{"encoder_arch": "densenet", "model": "image captioner", "dataset": "photos of plants and fungi (iNaturalist)", "train_examples": 45211, "image_size": 64, "crop_scale_min": 1, "horizontal_flip": true, "translate": 0.12, "tokenizer": "char", "vocab_size": 37, "encoder_norm": "batchnorm", "encoder_activation": "relu", "encoder_depths": [12, 12, 12], "encoder_kernel_size": 3, "encoder_stem": "single", "encoder_growth_rate": 24, "fusion": "prefix", "label_smoothing": 0.05, "decoder_width": 256, "decoder_layers": 8, "decoder_norm": "layernorm", "decoder_norm_position": "pre", "decoder_activation": "gelu", "decoder_mlp_ratio": 2, "decoder_head_dim": 16, "decoder_fused_qkv": true, "decoder_bias": "all", "decoder_qk_norm": false, "decoder_parallel_block": false, "decoder_inner_norm": false, "decoder_positions": "learned", "decoder_prefix_bidirectional": true, "decoder_connector": "mlp", "decoder_tie_embeddings": true, "init": "xavier_uniform", "residual_init": "scaled_by_depth", "optimizer": "muon", "muon_scale": "match_rms_adamw", "learning_rate": 0.0015, "momentum": 0.95, "nesterov": true, "orthogonalizer": "newton_schulz_5", "adamw_lr_other_params": 0.0013, "max_grad_norm": 3.0, "max_steps": 3300, "batch_size": 48, "epochs": 3.5, "lr_schedule": "wsd_sqrt", "decay_fraction": 0.4, "final_lr_fraction": 0.01, "warmup_steps": 60, "weight_decay": 0.1, "adamw_weight_decay_other_params": 0.05}
Rows from block 4 of the text decoder of a small image captioner, named by matrix and row number. Rows with one number belong to one neuron. Each number is 128 + 24 x the weight over its row's rms, rounded and kept within 0 to 255. All counts start at 0. Numbers have three digits each.
Before each neuron's rows are labels from the 100 texts, of 14976, where the neuron reaches its highest value: "fires on" is the input token at the peak. Only what is clearly more common there than usual is listed. The data: photos of plants and fungi (iNaturalist). In brackets: how many of the 100.
# fc1: MLP up (decoder.blocks.4.mlp.fc1.weight, 512x256), inputs 0-255
# fc2: MLP down (decoder.blocks.4.mlp.fc2.weight, 256x512, transposed), outputs 0-255

fires on: "m" (90); ")" (10)
fc1.493:151111147107112150087130140142138123156170103115074112149114130126126147079174111124144152121091175170122111143145149124142127104118129174076081112111099131109124139158089162145121112145105111141151095144152106095150125116125127111172110148127126129103157130162092149121132141113104114132137103157128123155142097106146127135148105137102153160109118156121119096147180117159102144127150117152134136126082156114085156120142152101103102114133111129136125154153117132151128141114179122091212147174137132127150146107100136172157115145118123125120134118113115134136166142126160163106129171102134127135145109122126105125113148119181148100121098166112102117073142069131131127119081115173123093121085095175121120116111104118102111160123083143140115117153121115153171181141137112
fc2.493:090116101132091144182158139106098121098112132133124141100127151097103130147113094120101147116160131117179071108139095148140122129155145155156149085099117127172112130155137151124138103175173111087106147146126159150132128131136146128125103110120142151167120090116118109172166123168135127070122170133165107138129092147163162114105133141130131127144152118182123112114092156102146086141142108165114134152111162088161112133121115153108141115109158099149132135121161086145098142117112137138106112093109131142158118103149094141113068103133117098134164134129135092122115128116104112150082102119136130145152128139131125134167132107118106150131074155150110183128140153128176142096125131112150106148109138148103105112122196113100158150135123115108156126183129122159104139100087122

fires on: "y" (76); "i" (24)
fc1.31:139134135148134154109161149137110114164165134140088185100116175115135124091122161148178137144117126116132106094087100081122118106172140173137084141099125101134140149121131101091133142084129124121137134144111156095124157113171115088125107143104141145135098143111089136101120135137137130123091175121103112083073147119092131135106144116122121130121112075164135130149146121143148156122137126157100075168153116098115119162179140104114080152165139112136130108130114133118145079107134128140147150114143136120134113125147126131157135151130120142081130109117126178159158148135131136147122154117094103131151104118116104179163145136111105151143081158119151104133092136156156083148067138111137136108172099111134107178125114118153141148101074097136109095115148143122106147120117092
fc2.31:181107109123161080124150140113124129125146186127139159144136103136099139093109087151136166134100130136118117081105138137104074148118146132148147146133077116136098133165159139133111142142124157122080129133113135146137093139132125086128117101108127096103123143147102131117118126122155115159093116118122165094130094127093151120166088121109116132111117163118139136114125143110130137149159115126135147126090120149161186109118113147136119120105149119144135177161114122169104128154134118134091140122120117098112093116091117105158076118139130124110114140177199116106095131172089124154137122126152146138093121143075160171148163164163137066153136135121140157141121135166123186116118100110119143098119163160088166128133143165145109161092132114098123132092117116180098119123126149

fires on: "r" (36); "c" (34); "l" (30)
fc1.467:114141138125137139139119104098083167118127104142132160120138141121079137129118147057147147117110148125100136105157109097067109158113123124145154107146069149155147163160090103103111141115139113144118108110149101147144112132143116113168180146117101111140157135139173138143115139133098147142169077116156156103137095166118121111171138133127127173085127121116101063069139155096124104188126139148156149124139123145130114153108152133127134106127104181121102158118121078133125140119163150160094126135121085128111115182162153100177154150133169141097152120105164102153135140111113149143135126143097121110097153118123149116143165083122130143085115121149117096114141119125142169131106140094095110157116129116160136112137152113127132150162123127094110122124140116129112133100114076
fc2.467:173159094129136150148121160146172098111128139126108137108109113146150103125160091165136108163161142177109131144126116128143129120145102152090123121110117110161138088128077146094140120112120137102161125118123132114127120163141159110091127113138139107118111113089156185105102152131161131094117151147113066132098163121134101112130130126135154145110091118117147119143112154146154148156109082137116060087135155130144122116104081112137144140108144140124141074100155121130106135133157141158097124104115142072136150142155137151081114156124114135164126153151142111121132149111050096128103140109194111128114087165118126122182131133110126109110128115145171122161153139123110155114120118087129139117152139141151191114119107095139136143118072148123112119111135164135174145133155099

fires on: "m" (78); "l" (22)
fc1.310:103129097140105116155137086162132115160132115105147099143124148089130108114147137123104127113153134122116131107161121127156127090153142160138115138124141122146136051170137136112145103117138157126125112099094112106131115100087104111145124147113113106136105169111136144122115165143166115118134128137098140114145141091121124110150075118147120116112155102147144154117080146111094153122139111193134175084131096116124112111128111124165142145179107149137086149119171125103156079106143131175126131117161142136127155129172146107109134164088105125104140154095133133112143116123151162146135128127088169172125100118107101172106102158134102145168091154139110101144127145156174139134130125165153117131099099174151093099115148112133142130112068084108078122141172093154093159117140147
fc2.310:129086115101164136145131139152155121124121158102167142143127093131121093146165114152178155132076126106118101093107118110113110132140086119127122170116152112142160090073144113132112131114150114158107151117122134152155149141164118135106146122083153135142136082084152131139135111097080102142113127101131114141100122134114110145168176118074139144146081150144141109184137095127146123122160130102169120161100115153178134123146158146102143108104110138112133132102121109114147110107111114109148129101177126095185147150120118107158119110120089132105122099165118121123113116146155080111153142118141081121138155135092107137132173146125193095100155108128137170114113131122127125154151130149147175138113083142101146134128074132115141136122169126129093180123095146153146103151132134

fires on: "r" (74); "i" (17)
fc1.128:113128139114096106139127146114089068071117097126103138129152085142102126164114094152112124146110157177085101156146106148139094149119082106182116090121155096117159133144143129120130128086154127111133145135137143114140114116130094096149135086128124093116140124135164154116145165141124124116095113148131098134193095135169122137132158141103124163135150111136096111148110151135191127145117118132111138114083121133108164083136119160127134134144154141111134159140126080107136148126128134167131092137133108095140091109151100142156146129108109166123128123146149141166136097124107073091146171180099149148136069125118109113104130102155128129086157151174153130131102121100146133101131166128137114129129143104136155149119120132116122118143158112177121156111157134164141165135162067
fc2.128:148122108155158189151139163192121106126121119146149135149104156094119129140155131093151124112134118172112157111106117114109097076113128113109118137117127145113149134103146095157144126132123112155171110109122137100082171142098164140123089120143102149083151121143086107156135132158130117141157152112089146111097150121172149078147119106131157127109136167144115149123148118159097147132150109135187112109160142135132092155128095118094116108121070113164158110122117099146156174130150156136149145131130111118100159131132117115119090099113125133172166143121125142096093113108150176135145143111120129074131110105124096149139187134130095116090126126173144140081160108180101108152117116160118111108113085111120102097127140143115130106154113113106180118127125137118118154106161148

fires on: "m" (63); "d" (21); "n" (14)
fc1.346:117161149144137147106110146112122123091103106127089126121111101159114122104100120174117143108101124126126114125130164134122145120115126080072142165162155161109089122176133173110144134096162150093126127134135129128117148110159168128130126124107118158080152116145130131135091131120083090145146173124123086124141110101134167150122125146158104123134116100108129110149134098109083143174104107091131120119125142131131114139154126111119103107176093107161114149120121124127140126124172135100130106119138088172114144118107110130148129109129123160072130124098148147092127102155153136097136129154124101080093157117126128125117151161125088125159112154119173082152146142142148110144163096092188105124147192148111142109184115087108153175142159154119121131101124111139121062118129165
fc2.346:146150157128088139122126074123089158110125139144150146128163131151175154104145103076141122129122101165107149138186117094093119156143114152137120118136119114109124154103126100121087106174097114107132172105121148132079144158134112160124154117164125089134105101137137115084111140117131097147159100079194101118087141156141078133123134140101135126122096120114164140103098112151088102127157140124115141144118112148135170144127133135177150105144119103128161116125117126106116107153110115123110160147143121101187153087134156140145131166101138117141101150141103146160132185114133153155113114137131170145154130145147091124096148089155121108119158139101147162095153171145116114118123111137094092126095102096112094154126152140123138095127129118153106115107129135134189165149113089

fires on: "r" (51); "i" (25); "u" (24)
fc1.348:143137135076150093130159129156106107103122144094088120152113134147110116140093121158162109086127168161132138125151126146129111132119114118126133135125134120165108108094145093150116158112140097110138128140112129129160142113125113142140137106152105140142113172151139174170140149126142142163111116124130115178126133152137133118146123131141124150152126150125088117086103103139131134143108132123110111135101128099136162100160121133140156091126145123167113139109159117140124137092142148149118162146071098083167156139154096096140139180133124134159109141093080121146151109128093174101127116121177110133170154116103112119099096104182092144097077102144065073163122137151121124163121155077104146135127080168127122171100144148119138124138156128144096148081137142143092157103183150
fc2.348:147115143156130129108141123146112128148142126110141149138122121095154130121099123064150136172123132159143138144113142121128155089124132109103113108123089134106105085131155128092164100123160142153135112117144144155169147163136097113135146119137116107129127071067120129079162114166144126085141102142097121102185132122093146109147169108113150127119089121144129096159127103119120109116130122143097155148198136120156108088125184122154094112136100178120093106181119109152158138107123097102130105089149146161101123129117216117170126096091128121085149133180123093118091154131145139132118141131122140112145098112134128106129162142129144143135151125086163148119123107139142134176156152155111145128090125121149107101080142136157133110144142139152138131124138123099131130130078126

fires on: "m" (77); "l" (23)
fc1.282:132106158135121130140104155145133110091131089096148165127107143143100133131110148104144107151174137167130143112174088135101122123149115140147094156127114174169158101157106130127096103092174123156164100133147112105128121155137141149142097121079110154119109154114143166130112127124145138150077109143153102110137140123083128117151118106153130135129139149147176099161128117091160146155134115139152111136106144162129194108113136148109100090168128093119094171140170097119128091069172137124088143108128087117136115129113114141156124099087162097097167160114135151104118121151120117118151107150128147098107156125097116098107143137116118122097132125137098152107151127134177140093096104097145114095123134095151115144139095144131176082148159157175140128133138167081131136126118115
fc2.282:130174088170134153088136108121130116194105110127145137138170127116155144125179101097140172135117130160103120147097163166124124122103123152096150114095118112088096127131167158102172133133148161109122128146117159143137111153156102108129128138108143150160154139151105127120147114101106132128100161146109162116139144156117157164103141146086132111101097120096102123110094167107097099126141178144152138125133154153178116098137120073097096099095118140105068103123123114062163155142126138161119096137100133101143148118124087084119125133082098144106167101118080105120113149145129138137109120132124081112149116139148129148111124136101131148109140160144164138149117143128125164172121159144093131107143153138157081142123141122139147077140125109119119163113134115125087151134112142

fires on: "r" (88); "-" (9)
fc1.125:121149116124094106146109150116185130157125159153118125079105116147118150113116125102139107147101121135074077088132129136151169114137164125196123113125125109125141123141076107139126154141136148143110091140164141143132129115097111154154124137120132108131135116087128142120107110123107136129145102139120099134130113142154095116076142139151162174144081148138116140118122128139129157125123100127100149090107132104105138113108094134124079123164141166092092126148137129130153106106159153147127142162132176105097129164104081103127105161128114117187138099115113144122141135159174160129161181108118150109129110114115131106179122150147144120167107139103136115152110079140127103122145138157134092180127124133110099132179145106165156109115137100129127172060087167107100129153161110
fc2.125:103154124118191154101153081131081154129116113108133140157125189120124106153128147143129166129151133085126120166148137136102148154126135153133088145120148128137163116077137167117082149118152127141089164122161119060146176136129157134130135138173097109130143131176131139127169157101141098129135121127147107140165122126103113135111134076106118101129149137128151138125128107163133109125138154090124123128146127109186107097116122123137146104117125101113122084065106186095136125145148098113117060104118131139119074125113132090127114127124113147108100129168148161139153125140151111133152145131147107145121098149134127113130177123083130113106114099134123144132146163122093175134128115125132152066160103146145133151097111157100089133151155131072119138119133148131159131106119158

fires on: "f" (84)
fc1.88:130121108136088135110114154139141086163124144148171112121140069123115108104126139092160120076113150097112137137143140119110130149131128119134140121145152080093114154108101136142099160124095148151118159135110132121128113123135132151126072150124148094158095109123149095109087155150115140110100143168125141110131111102131120163142114134141097143163083120097119151134059127146161148153154170155163096112123119122156141122111123138130142113117121167142124102141082159131139123106108109111103171119147127145156114115090130121141118123139104189168113137123186177116124141122152164112130173175127128080112098122134145149148124088091123114133131165117128109160119155122165142153147150172103085107097057102161156126105123141125123150137135110084158117102137126178129166105119100
fc2.88:134132191126113144111073161149131194126160147115138166162113113162127124175125086133139100129152125112140121092136136124123111166128154127131116148103103151189151157131095093172109116155123103118126155101129153136097120095152138109129120094134150122153077180117128108149164117130151109101115121103147090144130121173104101112114095090155144145117102125099111181136115166117098119110072151160124131137144137109124115123103107071108133138132127136068129130112166135115114143132120196161132132116100097121158168152127128132144138093125118166108126117112129141126108119126132107136112107110160135105164136139167160092160116094121107124131126083116094105140173138122153124097137108142115106096153114154177112126137146160098138123152153097119131134169141082152122111142091115

fires on: "r" (63); " " (33)
fc1.476:157089109105124135112104156110138134102087117087127115106134125150133112139142141130115100148143136120134155132125181120095112114103138124127172153099114127111122155105120152136150137112140143172145135108167135126148142138143147094162164170117111092189132145083166096106146103114129150125124093084130076124137092178115127144119114107168119120146087110139110158144117089142133123095079146075102104133130117138143131150126116131129119121135161172116124135138146114160129128111127097142120106126111168115095107087170160121139148142170096176116134179133147189137129186114113139130119135162080151137090102123114193133119133139143122128092164110085137138121090092108133127113119130140130089146181182122103144094109100153146109134149092124159104131106130146112088107152133133
fc2.476:162122129164121102132123133126112097166151143141105105153124111112127119127158138102171089129115129168123134139117129102126164108068119131094112099151130133118123116122121103129130142089134171134164084104119162132114167159111114157114127116143125158139176144132137142102123154149158131152173120129095088159171143142104120113132149161159094104108176130175110111064171136070141141084178130135125132136170142092127131145119143109105162140122118091136082109181134121117156144128149144064120154138128125151130117107124119077133137095125151148108077117112110101157137105095121101140126091158141141122166114128155055120134147119134157097111106113136137181113134124110123098146131158124082112132129100101158131082128134123145121153130139116133154145127132136130136168117108185

fires on: "y" (52); "l" (26); "d" (16)
fc1.87:142105130124115132118107094142146147104140131160101174167159129122144139128166089120104102135103125094151083111138149145113122090118129148091100111121093129153115120099145135072130152096148152087114091142075084137106128109157129136149150141148159114158162131137135118167143173156128098088140174134126119126110134160087127144107131061101124171158154143157138145127116141130132146112106166153105121149130152129180116101126131089164124104135119112132113167142085103160135093107119143104133142160095134128125175123138142106137144162108090147167113105130148125132162135114101120179156125093141143142107103137141116120139140141116169143148129131111113118149104129129130153102113148120166062158125150130150126083172159140153106155140150119112101084190126108110123084089104131
fc2.87:118147116088128100138120126143140123116118136091174090112107122152128148128132175126116115075115110117156145140171102156117134143110117145111123152106153105137142118136125163133117140133092099107120133109173195141125143129124104138121121116129107123099145151122120166144126105120151159149122099150132124136143103139114128120132156162124133082124097105112126114141137144135093121199104172102138146120119094117120089127127163094153093122099185152140159108112128116107096154123157093149147151133199131132096115096149133183135133148112107111096135138153125143136107121166140199095121173166131088135116174096096110115120174147143100132112121122123134141095171094149082124171117107101111154110128107113116141205139109170091112137093125103152114146118100137136129175133120117

fires on: "m" (44); "r" (43)
fc1.314:138150122117118110151101146152139096126121102191141126156162173172089145088112158163142148092127114150150119099139158146152150117143062131147109057131140135114094089109112090142132145108159186154137155142150077140081135141085104138124096115134107108138166172136135086141174173143127107089101146100094111145133107166118120130134181125151106077143105136163116143145137123158131169123086157108104160092121090137109122125146150146148136177130077126115137143136138114117136108124143115121175152107135105124096120090154120162120177118112135128162146084148162114149121143138127112133115174136131150113128133138097125121124114122120120153108080153129119095133129157137129148104113107151099128129132156149152111122143115133141130130108101102131156100171081120118136135122118127
fc2.314:071166113131125134140148101119122173154096135105117116149068104145153125119132126100166078138153123098120140141127110095099091108119169160144152167137069100125124138142134169129150127134130093143142121133143102110145093123107096143091157145074106143133113130120137149135106088144130128155102129143125110136125156090160147142113113153108122162111123113141164130114085196133158147144143136131113078143121133148122125115104120088140155137080165091130120155151165106163154126140118119132091137157122104150137126122127092166129125114125140124128118178105096162113108107133121146157145098155175123166169131134139164139129129149117098161114150100112136137120119061110136109167160143193148137118125143096155115081113126107180102088120144124137122118087138156122115113104087119

fires on: "y" (99)
fc1.80:180146131116169113097110102166138126143185102115157104131127138145136135148130109107089161117134114135141114125135143134130149079147113137130116134122141130143110142075136120133156141177128148129106085148089148123118156135164117117166116108121155138170117161127093115119126149161077163063128148175114077108145140098117160113115145136123163137117149141149100103114097125097130153119107124129140105123145075124100127171125143140110103106155139156108128159083113100109129105101109114156157139150107143115118171142084094150151140126129136146142121107173161059158142128167168156120106150124112128119140163094150180127143163144103120144159141125143101139125118127150087093099112169148174142173100134111165158125120134126121118159119119122123121138170102112113086174093115111
fc2.80:132140130124073175147129181128139113121072181122141137127120106167165136100116113107183176154139176108126152125121134113137097132095122131151111150116110114125116129158122128125143146091096108152148157136144145083115156112105098148123107130138128110141124142160129132164091074101112106138151108129077122165116112101144107113173118125094131142141129080151157149096175149099139122185157113166149149125098109140135120109114107140112108177145127099164118133140165179110107118114122125125127120117140083145118111132129150165083137138146103138086125177070137189155129143117153100106162141099123099097122160133095102115124155118142149107133097127137159138116125123130152142120176132142106130092147111132090137142136143128129110109136105127155103142105132083161092109171101123

fires on: "m" (36); "h" (25); "r" (24); "v" (15)
fc1.30:150157164108083135154122117148152103105122135125151153135160139111104194097115138161144136118099163134135137149166162127113155132137166127113142126137156108112184133167117125100111100095156142154142150126094151111126117138149110138110101170118135115132111142167157144125126125100146114144123151106091151093162136124102152174163117100154100121160143102128101160104096129076155101103096073143135164134135094136157121131095111128147090121126134124160163144153125158102128141134159139125120143101132138133151101114108130143164114111117139151090099126142128089159069158116086152129094143083088152156129079132140126145102168157113110203104133115159119124127141153115161131149146136142097097130139150188116131131116140092132121088121109142163135135120107170134115093128172107
fc2.30:121115088157151134136164124129141144152131115123108152094101162138193117091139132097114136132162089086097093133122119142144155144154105118134124147098171142142111120123164101116095123163155132131109111112157130135106137131155130116116119134157096106120132130143150119107140138146128141106162108149095149174107150102116122106111137076118119165126145191132144120138150095159081139167132138119141131121117099120155086078135168134112102115107092140104145120134115110141178173163130149109119129136111099114111140153115095146124103149103118091149151122122120146074110078028147155119165123167103120107120120154174141177159094113165131112141133145161156121134106124138140132092148113090123115124134116128138193120123104148126122142130133150074104109138125164127147136140102166

fires on: "r" (39); " " (35); "n" (13)
fc1.104:159133149139151119158171135140153111122096099135133148098116096163146181154140146124126161115089096139161139130089119140172114096143111119148136117124138128131091108160137121103075111105118134129112170083155081177144175137128104116193089127175149111097160134092148160135123093092117152150126175109126130130101156152097173110109120109161135147138125114162121106088108134120176112119108151143170125147146091127112146118109137140099156140129076117105084120151104079135130141159153136134106112112119112113113121128121105126109082140145130115104142124152089123140124159144138102099130127175134116091105120119129113137178161133136110166128137156102154125100160122129121094153158135108086110099124136119140125122108151153140116161132131148146159144115155106151063076160136145
fc2.104:125151068114120164142106163110089155156146139127121163129158183139117127156154117133152143127147168120128134125152079097100077126122130135105177110125130103142098148093136127148164065103158102163148129135100152105151115093129110116088116119156116095161135126142152083091110152179112117118140149132128147120108132106148111114147103106125130139136139131156155167143130140152080127085155127090126106136123131136176125099123151161124124102169125078151114138132127141121116167129107175128110087127108129092085118156145144124093125112126151115113118141146105131119091109101123174167132078078121133146143109104143112144111156119142178116134150141132147168096121109187150158101124108147109133158129109094147136174162106149099159110087109135115127143117088141127169150126122128

fires on: "i" (58); "d" (24); "n" (10)
fc1.390:109172121146133133131092155169138133108091133138172130126126086132080112141154120097157114156141162088163129135107155122102137072169131112142180103141094123123145153140126134130139104159178074149111120117104171150147111101126121127134153112120137124089155146120117164118132134120137119081125140169115163119060108145111122107159116174121133122132168131100106122126129142135105082210118127121169076130137151122108133124115114122169132140145149110107165167171107121182137139155122100130138109087149146126121122118166119091150110137140090134129167163113150116159154121160091118132107145118087094100131135108107122104127135112112111105142126138124134123127115103083121138158120122121149122111164125145147098089136135145101093123149135152146098163104072114113148110106076113
fc2.390:172134132120129092096118123101128137135119148155038112154112137126128148122102132120125177091136111148123099153091131123143128149132161145094088105093157107130144087157130115135095143083105138107152130131110143138178133160124109181145129126121124133147169097162144113096144125184121103157147136120119136102151135138107123154123121139078136118084123114190106139121097112138139119099103105142139144075155106127110129102143145136059108117094116128179117127101120124076151099149133126153125109122145140115114141176109173119117181100119135142128102116151109128174156106133108145147100153110128120105137165120131133127158156146125174148116153154115100104160156145093100146150113121154102111116129134108107173151127162115132141118097090154136151112191108117149092147122157129

fires on: "r" (56); "y" (33)
fc1.235:137083155140153129135156141124117165085111130115110140126100089167133130123103174151160134097083123116141152103134139147142150130166115108131100169157127135152185166145152172108148109138140106072073148135163110130144145134114096150142109154111140139147135131111113148149088093109163132114095119118091134139108114159143144133134111128159123136168084111136155102144101115127089092157151134136168115132093139138110128115122122163122126106163139127133154130139130093113114122113120141111085136127098151123177086144180151129126146102131085105152127122105099118095124157187130147071131148131179134103133131097105138136160127142130092117101121111076113120127080139114145167123139183166095134099093159160135099135184148152154151160123142110130140173146156133143117128122125119
fc2.235:130136131143108105120126116136118118171166102124120132134119099110112153127178087112150123164154130123111108140090130125096168149160118131145111142146162100125114126095141124108148080130118134136141120129149118085102134137152111166141170147133101146110164172123152088144117153146091123105134122150164164145138152113143112122148129085131146118126196093136087112178090145152119120105089135133098140121146116100152154125108122073128072142104169137125084142174126154153088145177121112111077117070134154165120091159150123119134186164130131099125157143140098150127139126123124107136080125105082163147095141110118112137151181169118138122136165129143113148082124134150126135120108080124147100141109089122140127121130119092144126094141129104124112111126155114071147130124108152

fires on: "i" (66); "l" (29)
fc1.406:122131130146109107156129138149128105155110120085123103155121121137129140182106132096080124125130124098137168113147124110143115143093134150185136134144102155121113125167057102134148143150121150117115157127138119150109093127135143128150111126112145111171138136098067167107096122091133136139112097165170136133102178122171153142130108143150160087145141133127149108127136142138137122108115152160115138137110168104138145095113091104137111137172178102159137094096134114119164142070113129143115153119149113167078161100136133141181115124113148094070138128174109125153110146127084116159143157102100150175145072095114102140115110110120126122119081150153092129153114138117104137172141111127127071132128189122133108152108128136155084130119139123130131123162103150134132130123140136
fc2.406:141147105081183110146112099136148137125102160135138111131144111161158120115175149124142158113183141120132119132124173111117140094137132099138147148081121154168153104115168167156169146123117152146136109101163127134088160163109132177090150130144134093142126110126140127138132140163122139131092120128123127103142137084084050113151159124142122154124149096097115183146180126140161134129139119100134119120108157096121111110116123133146075101121109100108124121126117089142122105080101172118145120120140149124166171122130099134119097119179128106139125142115117085098106080099141169137145137166109119098165147097105161099116110091097134139113100122164142106115106108119164122106159137125141141130124083120171096148140120116124158106123137122151109136178138100160150111115116106

fires on: "m" (51); "a" (49)
fc1.74:120157133134113181138127097141143119118170122160160167145106133154119149141107114128120123145138098153110112138153128136117111144139181129117118119113138151157158153157092164132123094118089141104141124111158158104110109107105137106129140193134158110161123156101142172108132110117131116067136125134121120109112112108100144092161105101114126111116147134162101111141149140105163151148133128158152120123128148188174137121107156105150103087113084124090139144139119153140145177143135123111091110141127107085139146104072115077154173139155098119125146116141162092106114124114141151127145116113139149164101101112120099134128090098089071117153093105183128145165156140120122155130128129166120080142138133186124144170139140151085129115098134151100115097127088161098123142093120137
fc2.74:136137139146132142092130115120146114110142078131151106121165130119141168168123108119162118130126104159116121118109102110119101128119099145146148084099163102114150152090123141154125114123169134134121101162115193156119125132136141098106099095145071115137138140149149096136120130135104104193163073145113109123095165076142079158135135132093171149082107157136166131118091128138102105134180142127151134129130122119088136121149131152105122155116139145135098167118122143113169107142078089133150119159122101119110126125210118135139118161170097113138091153117109160124105144116115098127151105132138155107146203114142140143149107141093125104124131114127158162170094161127129128149122121111137092125158106101123124119108123087167144149166141129119108156108131125132131106151107094

fires on: "f" (92)
fc1.171:150127122128131121129111120109111134121127143156076125132108152156090132084125117079101107117043144161125125114155127144120114067104159152125154108135127126146118117087113127125142154132151116143127153084111115116107145078132127091110132109143159155145128119129168149112148132144146160096154160107128153095134137107083110126148082155101138161106120093157135175150163192085106102141155134146124137121145148111114084175128131141098153131171111134147145115144111171102104116199140126118151087124141165116142117180103141124128144132134117122127133153120147079132150156153136149129116119161084197172118142119190106120103125149134094130126137142128106101111156106149127119118127177115089104101165125152147141128172109100117125141136107130126110139116163120131106135114119107
fc2.171:127128111115109110148161145129133115164076154084142119100151138142162142144176108125119139147181076120118125102119090119149134147102119123102103141142140120138137124162121134101141103163126142139125130153119125099133126178101090158117141161111146111067137090116097124150124124118107114152099102121127107095121150132129115129112120143150133076100145140114113084133103097138150138100139115092169126178109133129124132060114131171110146138096088111145137160143123132161132139067113138066159135140158110103106139120120138123120147133161110155160117101111129124139136130161124161146164133105106037141129143139115101122138131086145159122121151132109168125171131144106129136137083102148111094119117133140089136150179156119130135102154122153152185131149109140159118146154176175

fires on: "f" (100)
fc1.451:160168133054109139128132141098148127120169137176155147153107134164142148114113141089138135149131178112141148086101151084133167140110125107086136091140152110152113103116128062096143154122170153106109130147096148131126091118127128129147098163093119102134150149117150094105112117125139145101141125169132139147134139109127154152121148129135134121191130137140128140105098135102138161126156158123099171121121164113122090119158185138182150147135107116095151075112128136128101102150118098097098123116121150110103172124142161122142134125132107156120171084129124144135139118142114191109149134114122094115106151125105119082137142120107108120113099141089084123155125118135134118156121148156130147127100113117150122136110157123143172130119114116197085125132153121132078160149094097
fc2.451:097083148174158141137117090109108119095094160082130128118183133095125117115135126126117132142167127107132122134150153118144075145111097133136112139132113149114140167112123142149105099078055114150132134122142111115126180143152112142172130110099126141154108098147155140135106135136131132161169095104145144130109128121112101133152151108144162168081141105096148122131180150139093114183098132141159171128130129122123121106122123097072113143115147181135117114113103094149175148137072122149178134135147109157156119158109109135114139126084121132075133139171146145082112169159101076129116141096113136096147083107151100129124117139137171105136114125157159147137092119121123121132115130090133129116111122132109158124129147111138110145143147124128126112114100164185161123113136153

fires on: "y" (34); "r" (24); "g" (19)
fc1.397:122170108176116134140124135146121146127146102132124113126133116110107104157112149106127152128140166083104104115133139099096138136127182140125109163127118127101134109132129108141147105113074123131085107126147120140132115166160132112109166108133103101115108141130130144168137139144132149116123115105162129130191154127131144135120127143157140149185096131154140097082089130125133100099133115121089146122114138137069139141102123132142133096146086132126117120113120158122144156096124086140158107146087153165199107135154127129133146116071156158156158109156072113154155071142118116152123125158108122103160149112123120130107178107111168094120144130115130105151100150165125111146174188112174097088145103101127124142088126098078091159104139115143135105155138153174113145146136152
fc2.397:132164087135145131137159104123137128139145137123124105132115109119102186125087129160103077133121146126167112130148097155086117116132116121147151128151131108144160172097128107117094108090137133108155128101108124124126117110138117104149153113089110102169145136095121084138146117145149129084101127138120077123139101086152142148104115103096128127125104136140099144150147094111135134184162100155079123100144174094155145123149144157151159095161132103165141076108141135110130110088142130154140160147110139141128122151148127121164145110154135141144100133095127175100172098160146148113149113144197128153135139134155171129113131112146136132115125082133168158149138180115106107144129161088158137117185135107088129081116139143094121132134125132150123090133083128136132081090112099

fires on: "i" (99)
fc1.335:130129134081151134111110136140120117115118151123130132083169157141143180129179112119129090132146105083150177090113119165110079118138094164135095157125095118119142121155130139145134102113147133109123138121137114136101192087092142177136132138126086120140186165139128137104151096121131100157114109077103143115094085129090113105081140115137143174127159119138118133123091103133129149103113179081114147120111113128153164161097119130172105130157128182143174154158154101148114109135123165146103137104145138121148165123137151143127119132135183137117120138123140086147127107141128114140100146106077085150097129116174137111125139087104119107139122168127164121147132112132119107129147162146130104157106102114083121090116126134109139152141125103129151133141152146164131116183132147
fc2.335:088127153166148152153120138120122144112135094154127082144138123143106096142153154139156142132132097110123144095100178114151142124089134128157119118127155141112110148101134123130134118136103119141140125132138135155128109126138113102132102149112116105113107172163119196124146123109149134171111087115161065124098170118119121113100145139108099105156107172147142109134084109136178139143113083128120146154144148100108087090146112109084134128145085124133113138084161135116124151162127115122103124135081173081143133149103155081132130145100112135155098148144131110152169167125145105094132139118118132123123164122136112145113071148143124116127114128107120094115115095097144128106134131149120193101139203128179139179135081173128114126136181109154117131157118130112097146107124164